Weights of a small autoregressive pixel model: 16-pixel images.
Rows from block 3 of a small autoregressive pixel model, named by matrix and row number. Rows with one number belong to one neuron. Each number is 200 + 30 x the weight over its row's rms, rounded and kept within 0 to 999. All counts start at 0.
After each neuron's rows are labels from the 100 images, of 14976, where the neuron reaches its highest value: "top examples" is what is common among them. Only what is clearly more common there than usual is listed. The data: Sentinel-2 satellite tiles (TerraMesh). In brackets: how many of the 100.
# fc1: MLP up (model.blocks.3.mlp.fc1.weight, 1024x256), inputs 86-171
# fc2: MLP down (model.blocks.3.mlp.fc2.weight, 256x1024, transposed), outputs 86-171

fc1.694,184,204,226,251,172,190,213,220,235,212,208,212,147,234,219,181,221,229,220,174,186,240,213,175,225,221,191,220,212,158,201,180,209,197,162,167,140,124,174,245,233,184,200,213,175,176,220,193,227,216,206,206,194,242,221,156,197,174,187,226,215,232,234,227,190,222,212,196,159,204,225,181,183,166,238,210,178,195,196,217,182,234,217,170,202,271
fc2.694,220,245,177,197,208,230,177,198,181,163,196,223,182,201,202,198,203,201,206,212,182,214,202,221,200,208,212,199,201,196,205,201,220,214,180,193,180,216,224,246,161,191,108,180,250,198,213,157,238,190,149,181,207,210,146,198,162,221,185,216,209,206,180,160,269,182,264,190,243,184,23,182,241,220,196,234,232,207,212,177,153,179,198,203,197,198
top examples: snow or ice (59); main land cover: snow or ice (53)

fc1.150,198,285,255,205,176,211,203,205,242,136,245,201,249,229,232,213,235,162,161,205,216,211,200,220,137,250,119,178,260,203,176,196,171,191,193,214,199,197,256,256,217,204,220,165,228,198,203,233,182,229,230,243,228,180,197,213,169,184,219,176,206,201,231,188,168,250,209,203,222,184,180,209,197,195,226,158,179,189,192,159,188,163,236,206,143,222
fc2.150,201,240,214,195,208,225,189,239,209,192,136,168,189,188,230,155,202,221,180,123,257,174,196,211,214,194,231,168,147,220,206,240,206,180,185,244,222,201,185,206,265,210,145,277,203,231,122,224,223,212,188,200,219,173,229,171,185,180,205,190,142,191,152,204,236,208,198,221,187,178,186,252,229,195,194,188,232,264,218,209,189,183,198,192,234,171
top examples: water (72); main land cover: water (56)

fc1.729,208,191,155,176,234,257,219,217,213,205,179,142,209,189,179,188,153,208,289,216,205,190,181,228,178,187,228,190,229,189,159,218,244,166,237,183,222,206,166,195,153,243,192,228,209,229,170,240,146,184,180,256,186,236,215,154,214,218,189,221,219,207,186,187,198,210,170,190,206,222,195,227,146,211,241,212,255,206,208,227,221,200,157,246,255,124
fc2.729,151,193,172,180,221,212,215,188,219,210,205,164,170,189,226,225,178,217,217,217,219,217,162,207,185,190,199,170,257,178,202,199,191,136,192,217,200,175,175,188,168,193,235,194,163,170,195,221,210,210,192,242,178,230,216,183,164,200,175,231,236,199,197,157,213,208,140,205,174,201,132,178,165,153,242,181,200,175,130,197,176,225,171,212,215,168
top examples: main land cover: rangeland (60)

fc1.649,243,232,262,153,196,216,167,175,215,201,225,153,242,226,210,232,136,248,199,230,206,180,192,220,172,204,210,194,239,242,203,197,215,214,253,220,178,200,185,200,212,161,190,188,229,215,251,165,217,217,220,215,227,170,212,201,182,172,192,190,186,211,250,232,208,236,197,245,220,228,165,170,245,193,153,206,212,203,197,194,208,144,193,235,234,174
fc2.649,295,221,234,210,216,254,170,257,216,207,186,241,225,237,198,240,213,175,251,171,241,186,231,172,221,236,231,205,182,236,248,194,179,215,289,184,180,185,200,198,148,209,144,232,221,171,210,150,184,222,187,180,210,155,237,237,201,209,204,207,165,245,184,201,206,212,226,175,164,164,206,176,174,189,205,257,212,203,199,169,253,189,186,225,182,199
top examples: main land cover: water (31)

fc1.111,220,247,227,204,243,206,260,158,179,211,186,238,263,250,180,166,224,198,261,201,199,211,196,226,210,219,225,231,168,191,245,212,164,205,207,199,189,245,259,228,191,217,221,205,173,218,173,198,188,163,227,188,216,158,201,190,227,231,229,180,199,234,213,227,236,179,195,194,213,217,221,230,150,191,224,202,218,236,180,221,180,151,224,199,216,224
fc2.111,198,157,220,268,174,140,253,136,155,144,193,227,215,221,183,209,245,180,203,242,195,183,171,229,179,206,177,163,169,222,246,204,152,192,204,222,161,205,234,215,165,214,186,175,215,162,234,235,254,210,154,206,221,181,174,201,209,241,158,194,254,210,240,163,230,197,127,190,165,196,188,170,213,197,202,229,205,197,200,202,182,165,191,239,232,215
top examples: clouds (51)

fc1.488,204,279,209,147,237,151,176,226,266,200,156,163,199,164,180,222,183,182,228,229,209,147,163,207,181,202,179,211,193,221,204,213,219,188,221,239,203,200,149,169,206,223,185,227,228,211,221,293,197,172,221,198,169,239,214,172,217,254,186,208,190,199,172,174,201,190,204,214,166,230,194,215,235,276,226,220,191,177,237,232,225,232,174,276,215,279
fc2.488,190,222,175,193,235,200,216,174,261,214,200,147,162,161,189,149,198,188,163,206,200,185,184,225,154,166,189,205,141,212,154,167,142,193,174,211,179,195,189,172,206,156,172,157,166,170,255,162,190,215,185,204,129,239,174,245,183,209,195,181,214,203,184,158,185,213,179,207,154,240,174,154,204,267,192,196,122,193,168,195,208,235,235,244,196,215
top examples: main land cover: rangeland (47)

fc1.131,230,205,234,159,228,182,171,194,234,206,183,191,225,145,199,252,187,225,187,212,227,147,204,200,177,176,202,193,199,220,170,217,145,161,203,258,204,194,217,184,174,227,152,222,227,220,169,270,156,255,220,226,165,162,199,184,242,222,171,187,226,227,165,215,200,226,194,224,231,205,200,223,237,250,220,191,229,184,258,237,188,212,228,206,238,298
fc2.131,184,195,223,203,216,193,194,151,186,204,216,193,194,171,175,186,178,203,178,238,210,182,196,187,177,189,170,210,242,160,195,130,135,198,215,215,165,152,166,184,197,193,229,160,164,191,251,201,191,227,228,237,165,199,189,191,264,185,175,165,222,195,174,186,183,201,142,247,160,179,162,194,204,211,200,195,176,121,194,218,105,238,219,200,179,198
top examples: main land cover: rangeland (45)

fc1.79,156,168,199,241,192,167,130,146,185,196,198,206,189,190,229,168,207,175,170,168,172,174,273,195,189,196,213,166,218,212,181,216,140,165,218,151,187,196,215,195,168,188,245,192,173,221,189,239,188,217,184,173,180,162,223,183,201,176,217,198,221,246,168,178,211,184,225,217,185,197,164,181,160,213,176,217,209,193,240,155,214,174,225,228,210,230
fc2.79,241,181,212,238,230,179,199,239,184,206,219,192,250,243,188,249,251,239,213,213,157,225,206,197,213,203,205,212,134,150,216,206,258,181,254,228,184,180,204,171,215,246,167,214,214,176,203,204,158,236,211,233,243,225,232,219,195,236,181,208,190,199,205,223,188,160,205,162,219,169,210,267,240,175,197,222,214,197,222,234,129,187,185,217,178,222
top examples: main land cover: crops (43)

fc1.456,202,197,193,170,228,220,195,207,195,200,214,151,179,204,243,178,156,189,199,185,184,177,232,153,212,241,159,180,191,218,178,208,218,176,161,219,190,187,175,142,185,192,158,236,256,276,193,238,217,217,217,199,224,205,203,173,177,238,244,229,213,209,229,181,187,218,217,206,214,253,210,204,137,206,214,184,220,291,167,235,175,241,221,257,200,204
fc2.456,238,200,217,205,247,185,161,208,206,166,168,234,204,168,214,214,190,201,161,202,258,182,212,224,185,199,197,133,183,178,211,193,166,165,202,195,226,235,244,223,196,215,119,162,186,134,149,210,200,184,150,143,162,174,162,272,165,202,170,187,208,202,127,178,225,193,152,223,226,230,224,247,281,194,197,275,201,202,239,235,223,180,211,151,250,250
top examples: clouds (55)

fc1.220,190,214,237,178,250,212,177,183,175,197,263,186,182,212,208,195,118,216,219,246,183,218,203,155,161,257,175,215,191,160,143,205,200,218,188,236,224,240,216,200,181,202,207,172,220,194,229,229,250,205,207,188,207,171,192,204,239,209,198,215,195,182,219,201,216,239,171,187,188,213,215,195,213,215,147,198,159,222,199,200,175,216,234,195,166,196
fc2.220,207,161,176,224,130,141,175,235,197,184,155,182,226,199,230,176,228,209,224,210,205,192,213,186,165,196,224,156,188,157,209,213,184,177,196,180,189,179,191,200,182,226,149,167,264,255,203,190,164,195,177,161,194,190,198,176,187,222,235,163,177,271,179,201,202,161,180,203,247,186,239,242,191,196,261,217,253,206,184,179,231,214,171,214,226,171
top examples: clouds (65)

fc1.147,232,226,137,160,146,216,210,184,186,150,232,194,187,211,233,196,201,195,283,223,225,163,174,204,199,257,201,224,210,164,203,205,186,219,168,181,195,201,168,222,218,176,151,152,197,214,246,288,260,204,165,159,175,207,193,98,242,199,201,199,220,225,188,239,220,237,256,208,199,146,224,167,215,252,194,205,196,223,226,197,217,226,181,266,221,196
fc2.147,231,188,181,264,211,212,201,214,158,246,158,221,232,190,183,161,150,205,138,144,187,212,237,147,223,186,191,180,115,188,215,206,222,171,233,174,226,195,205,181,197,260,204,267,195,145,180,168,202,200,190,213,234,211,307,313,185,168,155,172,162,169,184,160,176,133,199,151,195,223,215,271,199,180,231,204,196,230,184,208,179,208,229,169,198,221
top examples: snow or ice (46); clouds (40)

fc1.253,202,192,130,170,153,225,171,233,192,275,240,137,186,194,216,198,260,223,224,246,223,164,202,268,182,222,181,133,191,179,198,246,159,163,171,216,186,211,183,230,153,152,192,257,194,195,200,234,189,250,216,174,200,180,238,170,192,197,233,208,283,222,189,187,188,189,205,195,207,230,201,198,219,180,162,177,233,207,218,214,203,244,196,219,227,241
fc2.253,206,186,178,218,232,189,200,140,231,166,169,216,228,219,191,181,196,231,204,223,181,198,203,168,203,179,194,242,157,208,222,220,229,199,213,157,253,154,163,134,197,220,241,198,180,174,181,207,218,172,165,173,173,260,211,281,210,211,181,208,150,151,208,180,149,233,271,112,228,173,187,192,186,171,197,192,187,226,139,173,191,238,243,195,192,160
top examples: snow or ice (50); main land cover: snow or ice (43)

fc1.696,192,174,207,192,210,199,176,210,203,168,217,237,193,202,218,140,184,232,223,173,180,246,208,166,210,207,211,243,257,188,236,239,184,166,146,198,214,201,187,198,214,216,180,202,245,230,174,238,253,213,203,223,193,170,183,149,224,147,209,248,231,252,268,255,233,226,222,202,234,187,188,246,180,251,232,242,184,241,223,150,224,204,173,208,204,168
fc2.696,132,166,164,184,202,245,160,184,255,199,240,217,158,187,147,219,156,206,138,169,176,211,184,147,217,227,195,263,234,173,240,203,173,193,158,193,203,169,218,147,246,213,206,140,150,193,210,209,253,145,198,215,196,213,162,237,206,189,190,190,205,202,207,244,221,176,181,222,161,176,180,184,152,229,270,188,197,187,173,169,220,197,215,148,219,195
top examples: bare ground (52); main land cover: rangeland (48)

fc1.310,273,216,193,230,241,181,187,198,128,170,183,206,220,211,242,202,171,210,167,183,162,202,238,197,209,209,241,149,194,235,260,228,208,212,178,230,202,177,243,187,251,270,166,220,206,213,170,181,180,225,165,201,221,229,184,207,196,163,204,206,246,236,174,183,235,204,191,198,235,217,144,223,222,264,273,235,244,207,173,162,204,190,209,239,182,218
fc2.310,206,213,225,217,207,197,228,153,227,211,185,194,158,185,179,157,242,231,168,257,221,173,163,223,147,191,188,174,203,184,226,225,228,174,205,220,187,204,197,253,163,175,187,170,169,171,201,193,212,222,184,215,192,235,287,167,196,215,164,221,183,193,189,175,181,199,194,203,225,201,247,225,242,189,136,128,201,204,218,143,148,242,206,223,205,149
top examples: main land cover: crops (44)

fc1.724,213,177,161,162,217,169,143,237,273,174,173,227,188,205,166,176,169,167,221,121,191,146,214,160,193,170,240,214,172,197,170,236,212,192,253,198,229,207,155,307,160,223,210,226,250,244,205,249,180,212,190,190,213,192,213,177,188,239,198,180,214,259,180,211,233,240,184,220,198,216,245,176,179,212,187,250,190,261,227,258,178,219,187,184,220,243
fc2.724,154,180,158,211,191,226,233,189,232,188,172,158,192,212,171,153,167,173,241,232,198,184,208,266,248,176,189,193,109,139,168,198,232,179,176,164,188,223,191,199,223,178,224,194,176,156,161,217,210,212,211,152,197,212,214,187,198,208,220,245,230,229,213,129,202,221,199,194,214,221,220,176,223,184,185,224,250,208,229,140,189,180,184,232,156,225
top examples: main land cover: trees (55)

fc1.119,209,217,200,130,213,206,192,207,231,195,212,156,212,170,261,219,191,217,221,184,117,167,250,210,137,213,162,161,154,213,159,190,150,191,219,257,204,182,178,197,132,224,198,246,208,219,239,203,217,174,216,246,197,253,230,176,206,184,188,165,169,193,188,203,231,219,156,237,246,193,194,236,260,192,205,208,220,246,216,148,158,212,184,204,186,241
fc2.119,189,212,157,157,180,243,207,166,265,204,223,196,228,146,233,247,168,144,159,224,166,211,155,154,164,237,207,156,186,203,165,138,177,179,203,222,216,224,149,174,178,171,190,219,162,171,247,172,258,172,206,205,144,191,176,167,193,180,179,188,214,202,210,168,207,238,149,313,243,213,194,177,245,183,187,183,212,209,222,197,195,232,206,196,166,260
top examples: bare ground (61); main land cover: rangeland (52)

fc1.160,205,202,134,249,204,214,230,166,201,159,178,167,204,224,206,227,153,240,175,188,149,193,215,220,234,179,222,173,180,213,208,232,222,196,185,187,236,193,234,225,197,218,179,226,196,184,156,183,241,212,199,207,216,195,222,183,216,138,222,234,274,230,280,280,233,182,190,222,179,205,212,283,226,221,270,223,214,238,215,161,165,196,221,209,206,210
fc2.160,146,224,184,139,187,200,150,198,236,255,198,194,219,185,147,164,249,228,201,210,197,239,174,237,176,167,205,229,236,191,180,216,185,173,216,183,236,193,161,259,265,188,158,185,153,180,233,187,194,194,208,257,192,225,162,226,196,232,210,180,174,195,215,170,201,213,165,258,187,229,146,204,184,183,220,208,150,181,194,221,171,251,227,233,209,185
top examples: bare ground (71); main land cover: rangeland (47); main land cover: bare ground (38)

fc1.535,231,207,183,183,210,164,193,162,209,204,194,249,200,164,251,172,181,197,190,186,138,134,249,157,199,195,186,164,203,214,216,227,215,266,167,301,149,200,203,198,207,188,204,190,204,229,195,235,210,178,214,188,269,270,193,170,288,198,179,180,230,227,160,237,209,184,177,239,209,209,208,197,217,183,198,173,198,187,184,180,137,169,196,193,197,209
fc2.535,196,209,195,260,228,183,184,207,194,145,226,200,121,188,196,171,203,190,194,232,163,165,196,218,184,221,162,228,198,206,179,149,142,242,188,150,244,167,198,225,224,150,212,149,188,199,222,157,187,144,160,162,178,194,213,176,213,163,163,212,206,197,223,156,211,208,217,242,175,213,209,189,233,208,211,198,202,178,189,238,206,226,202,187,222,201
top examples: bare ground (61); main land cover: bare ground (36)

fc1.181,233,207,210,191,256,193,155,179,168,182,255,207,184,240,223,211,243,179,207,166,221,250,237,213,166,162,212,195,179,185,192,218,241,218,200,202,166,216,146,215,210,245,196,249,225,263,187,222,208,193,267,232,192,183,225,195,185,213,190,222,199,256,168,172,184,210,179,197,177,187,169,267,156,164,222,200,181,241,210,221,202,205,199,201,179,213
fc2.181,149,144,207,180,221,201,180,233,146,197,240,176,190,232,175,170,196,167,230,161,195,205,168,198,182,187,182,194,202,186,170,174,197,172,192,166,222,244,133,167,186,190,220,140,165,197,199,157,181,207,198,215,137,171,191,218,167,179,222,196,187,247,221,185,152,228,216,215,171,223,181,179,179,205,183,192,167,210,273,206,184,188,201,185,183,182
top examples: main land cover: trees (44)

fc1.284,243,167,246,205,194,181,154,225,178,169,236,239,236,182,266,231,217,187,231,150,196,166,255,166,175,204,205,221,194,189,259,207,177,154,158,227,182,177,180,162,182,217,178,204,230,191,142,274,197,232,202,182,216,217,235,185,221,210,198,230,213,241,157,212,213,216,170,218,238,187,180,304,193,213,236,240,227,253,216,146,202,172,192,130,219,228
fc2.284,193,192,181,201,203,205,157,191,201,222,240,207,158,166,162,220,194,182,173,214,175,166,148,161,206,190,202,239,243,183,196,143,159,233,236,233,234,204,181,193,218,134,187,136,176,225,229,150,231,174,200,265,178,185,201,192,229,183,169,194,241,185,226,185,216,228,194,218,158,139,176,186,187,198,204,222,184,178,156,205,183,180,196,218,181,180
top examples: bare ground (52)

fc1.385,202,221,182,192,149,227,172,149,183,184,207,170,199,182,266,172,210,192,252,187,195,198,179,258,172,260,151,227,169,201,185,232,183,194,206,221,216,205,158,213,199,199,191,185,210,214,176,188,272,201,279,211,217,197,180,144,211,203,203,214,164,200,249,223,269,241,243,253,235,189,236,214,219,161,185,130,157,180,223,155,191,232,190,209,200,185
fc2.385,185,207,163,217,175,169,215,185,179,212,213,164,204,196,218,193,241,189,235,235,189,162,220,238,198,207,249,206,202,178,182,185,224,214,196,181,184,176,208,202,220,205,169,215,198,223,227,158,171,191,262,201,191,192,214,152,257,222,221,231,274,192,266,243,207,246,204,273,229,202,215,183,164,159,193,198,172,213,213,177,135,228,175,204,116,205
top examples: water (67); main land cover: water (58)

fc1.330,251,209,192,197,228,254,193,187,165,207,204,211,205,203,206,220,208,198,227,192,184,185,227,198,159,175,188,206,257,207,255,257,252,195,135,191,155,226,245,214,275,238,174,226,222,211,182,209,224,176,193,222,209,262,152,230,235,190,211,189,213,170,244,189,219,179,191,239,217,215,173,231,201,245,191,149,246,215,183,210,166,121,215,247,182,186
fc2.330,190,174,201,245,234,218,199,199,199,202,208,199,218,214,206,184,221,193,117,176,235,171,173,164,156,160,227,168,197,190,253,206,176,205,184,184,206,237,163,203,314,259,147,201,170,199,133,190,219,206,179,126,183,179,161,237,214,191,225,203,213,175,111,187,153,160,202,229,172,200,180,246,232,225,161,210,256,202,213,158,184,164,222,210,189,226
top examples: snow or ice (45); main land cover: snow or ice (39)

fc1.588,272,232,203,152,259,208,195,191,185,163,195,209,210,142,197,160,215,232,184,166,191,182,192,209,185,190,155,188,179,159,196,200,231,216,228,275,226,221,197,235,227,170,205,196,233,210,207,205,165,173,206,238,187,246,222,191,234,201,234,193,217,203,219,191,220,197,190,209,231,207,224,273,226,200,238,200,168,248,207,257,193,221,248,193,256,179
fc2.588,218,199,164,187,266,205,173,203,181,180,184,174,151,182,219,137,198,276,201,148,156,242,197,183,184,230,184,171,160,121,263,169,189,169,203,188,255,189,225,184,236,196,165,216,203,204,151,237,208,196,227,217,199,204,257,190,299,198,192,188,143,204,217,208,212,195,241,200,216,263,208,211,216,217,233,261,185,211,195,224,220,197,222,220,199,148
top examples: crops (85); built area (83); main land cover: crops (51)

fc1.525,207,177,167,161,181,221,161,207,200,166,223,228,204,180,211,168,211,152,202,215,210,159,189,180,160,232,226,237,139,205,195,188,195,253,201,206,247,216,169,214,214,170,186,228,231,236,231,214,269,153,197,201,225,193,190,165,237,185,181,218,160,212,200,193,181,251,198,177,229,157,147,204,186,207,162,194,240,178,264,159,243,199,183,230,189,187
fc2.525,188,216,214,209,201,182,177,202,208,182,207,196,223,203,193,178,246,209,238,147,202,208,220,206,206,195,152,203,176,207,238,195,199,159,247,242,209,211,158,182,157,174,214,194,142,165,245,165,232,196,238,255,256,188,173,200,212,217,199,238,241,233,208,165,174,196,163,179,203,187,193,194,193,235,157,166,126,200,274,210,243,147,222,201,207,188
top examples: snow or ice (48); main land cover: snow or ice (44); main land cover: water (27)

fc1.107,227,209,228,136,189,212,189,188,221,203,239,206,196,190,199,227,174,186,233,230,179,178,186,197,117,284,196,213,197,215,209,199,167,201,193,214,147,190,222,130,159,201,223,201,207,178,195,183,145,190,188,169,181,209,207,176,188,224,236,218,192,208,176,228,236,178,193,210,213,263,197,237,278,214,203,208,225,253,203,177,223,172,194,179,190,181
fc2.107,163,203,255,204,244,213,181,176,175,178,212,186,209,180,162,212,236,196,206,198,166,169,183,188,148,197,204,186,171,193,195,156,170,198,212,232,161,207,193,190,163,246,134,182,223,199,232,225,272,205,212,211,228,220,154,158,237,226,196,232,185,234,251,193,232,257,116,240,208,181,222,172,203,189,208,222,206,168,223,221,176,191,143,160,212,228
top examples: bare ground (52)

fc1.290,209,249,194,218,180,165,213,164,173,132,217,229,196,209,255,205,184,196,165,172,164,207,171,180,200,198,227,185,183,158,227,238,237,186,212,250,280,235,209,195,244,168,217,238,197,222,236,123,223,216,192,254,226,203,205,183,190,141,201,225,244,235,274,215,205,170,197,234,205,199,183,272,197,203,198,182,185,220,258,183,132,214,157,160,198,186
fc2.290,209,169,187,240,185,161,204,174,181,173,152,229,168,180,181,217,201,210,148,142,200,193,211,149,231,215,241,192,161,185,253,206,171,239,201,171,265,219,215,180,175,176,207,163,212,202,294,239,187,147,169,146,216,222,214,253,224,220,213,145,147,180,93,163,188,194,229,209,149,205,215,209,187,203,196,214,206,170,178,295,226,216,178,197,207,176
top examples: water (66); clouds (38); main land cover: water (34)

fc1.419,216,212,185,170,252,219,197,206,189,226,182,172,243,186,184,216,152,218,204,206,144,217,221,201,204,199,196,259,210,203,179,209,162,205,233,220,242,227,203,149,195,237,236,230,175,176,184,156,212,192,199,189,214,224,197,179,232,179,217,179,242,259,214,279,224,208,224,213,220,217,208,187,191,218,191,206,195,214,225,193,202,208,233,192,226,176
fc2.419,222,225,244,167,193,250,185,231,185,160,200,180,237,170,208,216,164,183,143,202,145,227,186,138,166,201,168,190,186,206,204,198,197,209,198,211,211,268,151,173,160,198,176,181,263,168,208,171,215,211,186,182,98,195,179,220,204,212,197,201,238,230,185,163,213,212,178,240,228,200,205,179,178,173,223,207,193,209,231,188,178,262,215,143,165,220
top examples: main land cover: crops (43)

fc1.369,186,230,200,152,178,225,175,245,218,255,267,169,197,181,226,207,235,213,180,224,249,166,187,286,200,214,195,192,193,190,165,202,200,135,167,236,243,228,188,257,174,142,134,209,192,175,233,217,218,235,241,195,227,176,218,162,198,227,215,202,254,230,196,203,190,198,175,215,216,260,187,213,192,201,182,127,182,171,206,182,222,213,181,194,205,206
fc2.369,215,211,143,195,185,212,226,158,256,152,176,191,245,178,152,126,162,217,193,242,188,243,162,180,173,226,226,195,176,183,190,231,232,211,232,222,193,182,214,168,209,171,203,183,237,215,258,265,164,156,218,152,187,214,230,193,269,212,192,201,127,199,213,212,210,214,236,146,192,187,242,191,220,215,234,177,218,258,134,162,179,250,232,172,208,131
top examples: snow or ice (51); main land cover: snow or ice (43)

fc1.543,217,176,168,178,212,140,213,245,190,187,197,200,249,240,194,200,160,236,186,153,233,181,217,199,198,188,223,165,154,197,230,240,203,230,187,224,209,208,165,226,225,215,161,218,195,237,165,184,137,201,178,193,224,146,215,167,238,183,145,203,274,318,202,216,190,201,195,239,217,242,165,225,221,221,199,211,200,215,229,136,213,159,194,233,180,214
fc2.543,175,180,182,201,220,162,197,156,211,233,214,178,224,273,206,184,165,222,198,194,194,174,145,207,189,185,187,177,192,176,201,214,191,201,145,221,187,179,141,179,196,191,236,160,171,185,224,198,181,263,165,225,200,180,229,210,233,158,224,160,215,254,198,185,158,220,228,194,183,231,171,145,193,197,223,175,212,204,193,179,194,189,173,206,199,212
top examples: main land cover: water (48)

fc1.297,234,197,190,199,236,188,210,207,194,177,217,231,223,185,218,119,231,164,254,166,217,203,187,218,206,238,154,209,169,162,198,198,234,238,264,226,173,239,208,220,258,192,167,241,244,224,204,237,272,200,226,195,234,190,183,186,205,245,190,247,197,228,240,219,229,199,191,226,213,200,229,247,207,213,242,193,127,205,209,199,234,177,186,227,180,242
fc2.297,167,178,163,191,219,150,187,208,224,211,155,198,159,206,221,222,210,193,183,194,186,188,139,215,160,235,196,170,172,184,239,215,228,173,195,242,230,210,213,178,235,213,230,216,235,264,203,169,221,191,200,171,193,190,101,218,203,227,182,207,202,238,210,223,171,229,198,192,247,212,185,209,223,208,187,222,233,215,187,192,199,215,191,204,148,197
top examples: main land cover: water (42)

fc1.763,167,256,202,224,252,205,224,203,195,204,169,204,183,188,190,216,182,240,245,230,245,214,271,209,225,230,218,208,172,165,221,194,234,198,224,194,185,212,164,246,226,237,204,190,188,224,170,234,223,200,265,170,209,203,239,223,228,217,230,241,176,180,283,235,250,225,234,262,253,214,228,245,199,206,227,180,165,196,191,224,227,164,213,165,223,142
fc2.763,205,196,268,251,220,176,195,168,169,222,201,209,211,174,216,214,212,206,145,204,172,177,199,208,205,162,231,155,196,229,168,206,211,199,257,176,259,219,169,196,173,184,126,187,202,231,205,87,189,144,210,188,172,179,170,184,191,213,188,182,165,202,159,212,185,198,224,210,260,177,137,212,175,216,180,298,215,170,184,205,198,215,160,181,250,189
top examples: main land cover: rangeland (48)

fc1.473,217,239,165,223,204,236,209,273,165,255,168,190,192,211,199,230,186,177,150,187,209,189,234,237,174,233,214,172,164,211,174,223,220,211,163,195,198,206,255,221,180,213,218,149,234,198,243,227,287,182,131,201,208,170,226,154,150,213,233,235,178,229,199,196,178,269,187,232,156,210,187,196,166,235,203,201,199,214,222,243,177,235,206,197,237,161
fc2.473,176,220,184,185,197,188,215,181,233,169,195,211,204,218,222,221,143,193,205,154,208,185,194,208,203,219,177,201,228,195,180,190,210,222,200,199,156,221,209,209,185,212,112,243,214,139,172,151,173,129,306,215,238,181,217,240,199,178,206,207,225,142,150,119,242,193,227,226,168,197,94,194,239,265,206,158,218,219,167,203,102,201,197,211,221,209
top examples: main land cover: crops (41)

fc1.553,240,194,222,218,249,243,195,203,226,166,202,164,233,175,210,138,197,185,265,180,144,231,233,249,153,235,183,227,213,227,170,178,213,189,239,216,196,196,248,191,201,201,230,199,235,210,241,173,142,159,209,153,180,208,212,232,216,227,252,211,216,192,179,211,204,213,245,233,224,219,231,262,246,246,215,225,230,182,186,203,191,194,217,194,206,226
fc2.553,193,168,261,215,187,242,179,224,205,208,224,220,176,163,181,188,196,153,223,179,150,181,148,194,165,231,169,249,251,244,161,128,178,238,194,204,211,226,204,191,176,192,183,169,225,213,254,204,200,144,208,189,183,173,195,195,223,220,160,245,186,168,216,199,206,215,197,259,178,161,220,201,145,228,160,161,195,172,210,175,215,221,184,204,165,217
top examples: crops (67); built area (64)

fc1.142,238,225,198,161,223,240,202,209,249,175,190,236,173,162,205,253,200,272,177,262,142,174,197,200,161,170,167,231,193,238,178,197,170,172,229,227,217,199,239,165,195,224,191,194,207,200,188,159,189,177,223,251,197,239,205,186,221,233,184,180,175,186,184,234,208,203,194,177,207,202,169,236,240,218,228,223,231,214,190,249,139,187,230,197,247,219
fc2.142,198,145,216,237,169,228,186,218,184,227,208,187,140,233,194,191,207,143,237,155,237,225,157,223,192,181,150,177,221,187,162,197,218,199,190,171,183,220,185,226,245,159,249,173,220,214,225,184,269,221,167,168,228,208,198,240,214,188,244,182,211,228,223,171,223,211,217,226,204,211,185,154,165,194,134,201,183,239,245,231,228,185,145,167,165,214
top examples: snow or ice (43)

fc1.153,247,201,209,173,157,187,222,261,189,245,223,167,219,211,176,187,174,198,183,167,154,226,226,230,148,180,165,166,200,204,128,214,216,224,232,174,276,186,184,232,162,200,180,249,202,225,209,209,161,227,184,206,202,168,195,198,218,213,201,204,220,202,236,199,191,296,215,179,240,202,182,214,158,145,181,172,172,160,239,218,238,206,206,236,243,199
fc2.153,157,142,203,192,197,231,192,192,175,202,205,199,131,207,218,216,169,216,151,192,204,164,164,219,182,192,141,174,186,205,140,239,221,162,170,182,216,203,194,194,164,127,194,150,157,196,227,167,199,205,161,234,179,153,224,175,207,198,182,235,261,191,195,138,165,221,164,174,169,199,173,188,190,172,156,234,149,173,221,227,196,221,190,230,240,200
top examples: main land cover: water (39)

fc1.388,211,192,182,156,224,214,185,209,176,194,222,167,183,203,189,176,197,202,198,234,162,218,200,218,161,202,150,182,230,154,207,237,181,210,159,219,187,198,167,197,183,228,195,277,177,267,142,197,164,199,245,257,222,229,208,97,159,176,257,227,234,231,207,231,207,212,232,218,211,219,213,185,197,219,230,210,160,227,202,169,185,191,208,237,228,228
fc2.388,214,207,210,157,165,217,218,192,194,179,237,217,182,223,194,222,188,198,242,223,211,207,190,206,223,203,218,190,215,211,187,208,195,185,198,180,199,198,218,171,210,204,188,210,158,189,269,209,229,189,152,148,161,155,193,276,279,220,169,168,181,162,184,254,203,185,199,203,157,191,216,194,195,198,186,210,200,209,195,224,220,206,206,242,187,151
top examples: clouds (66)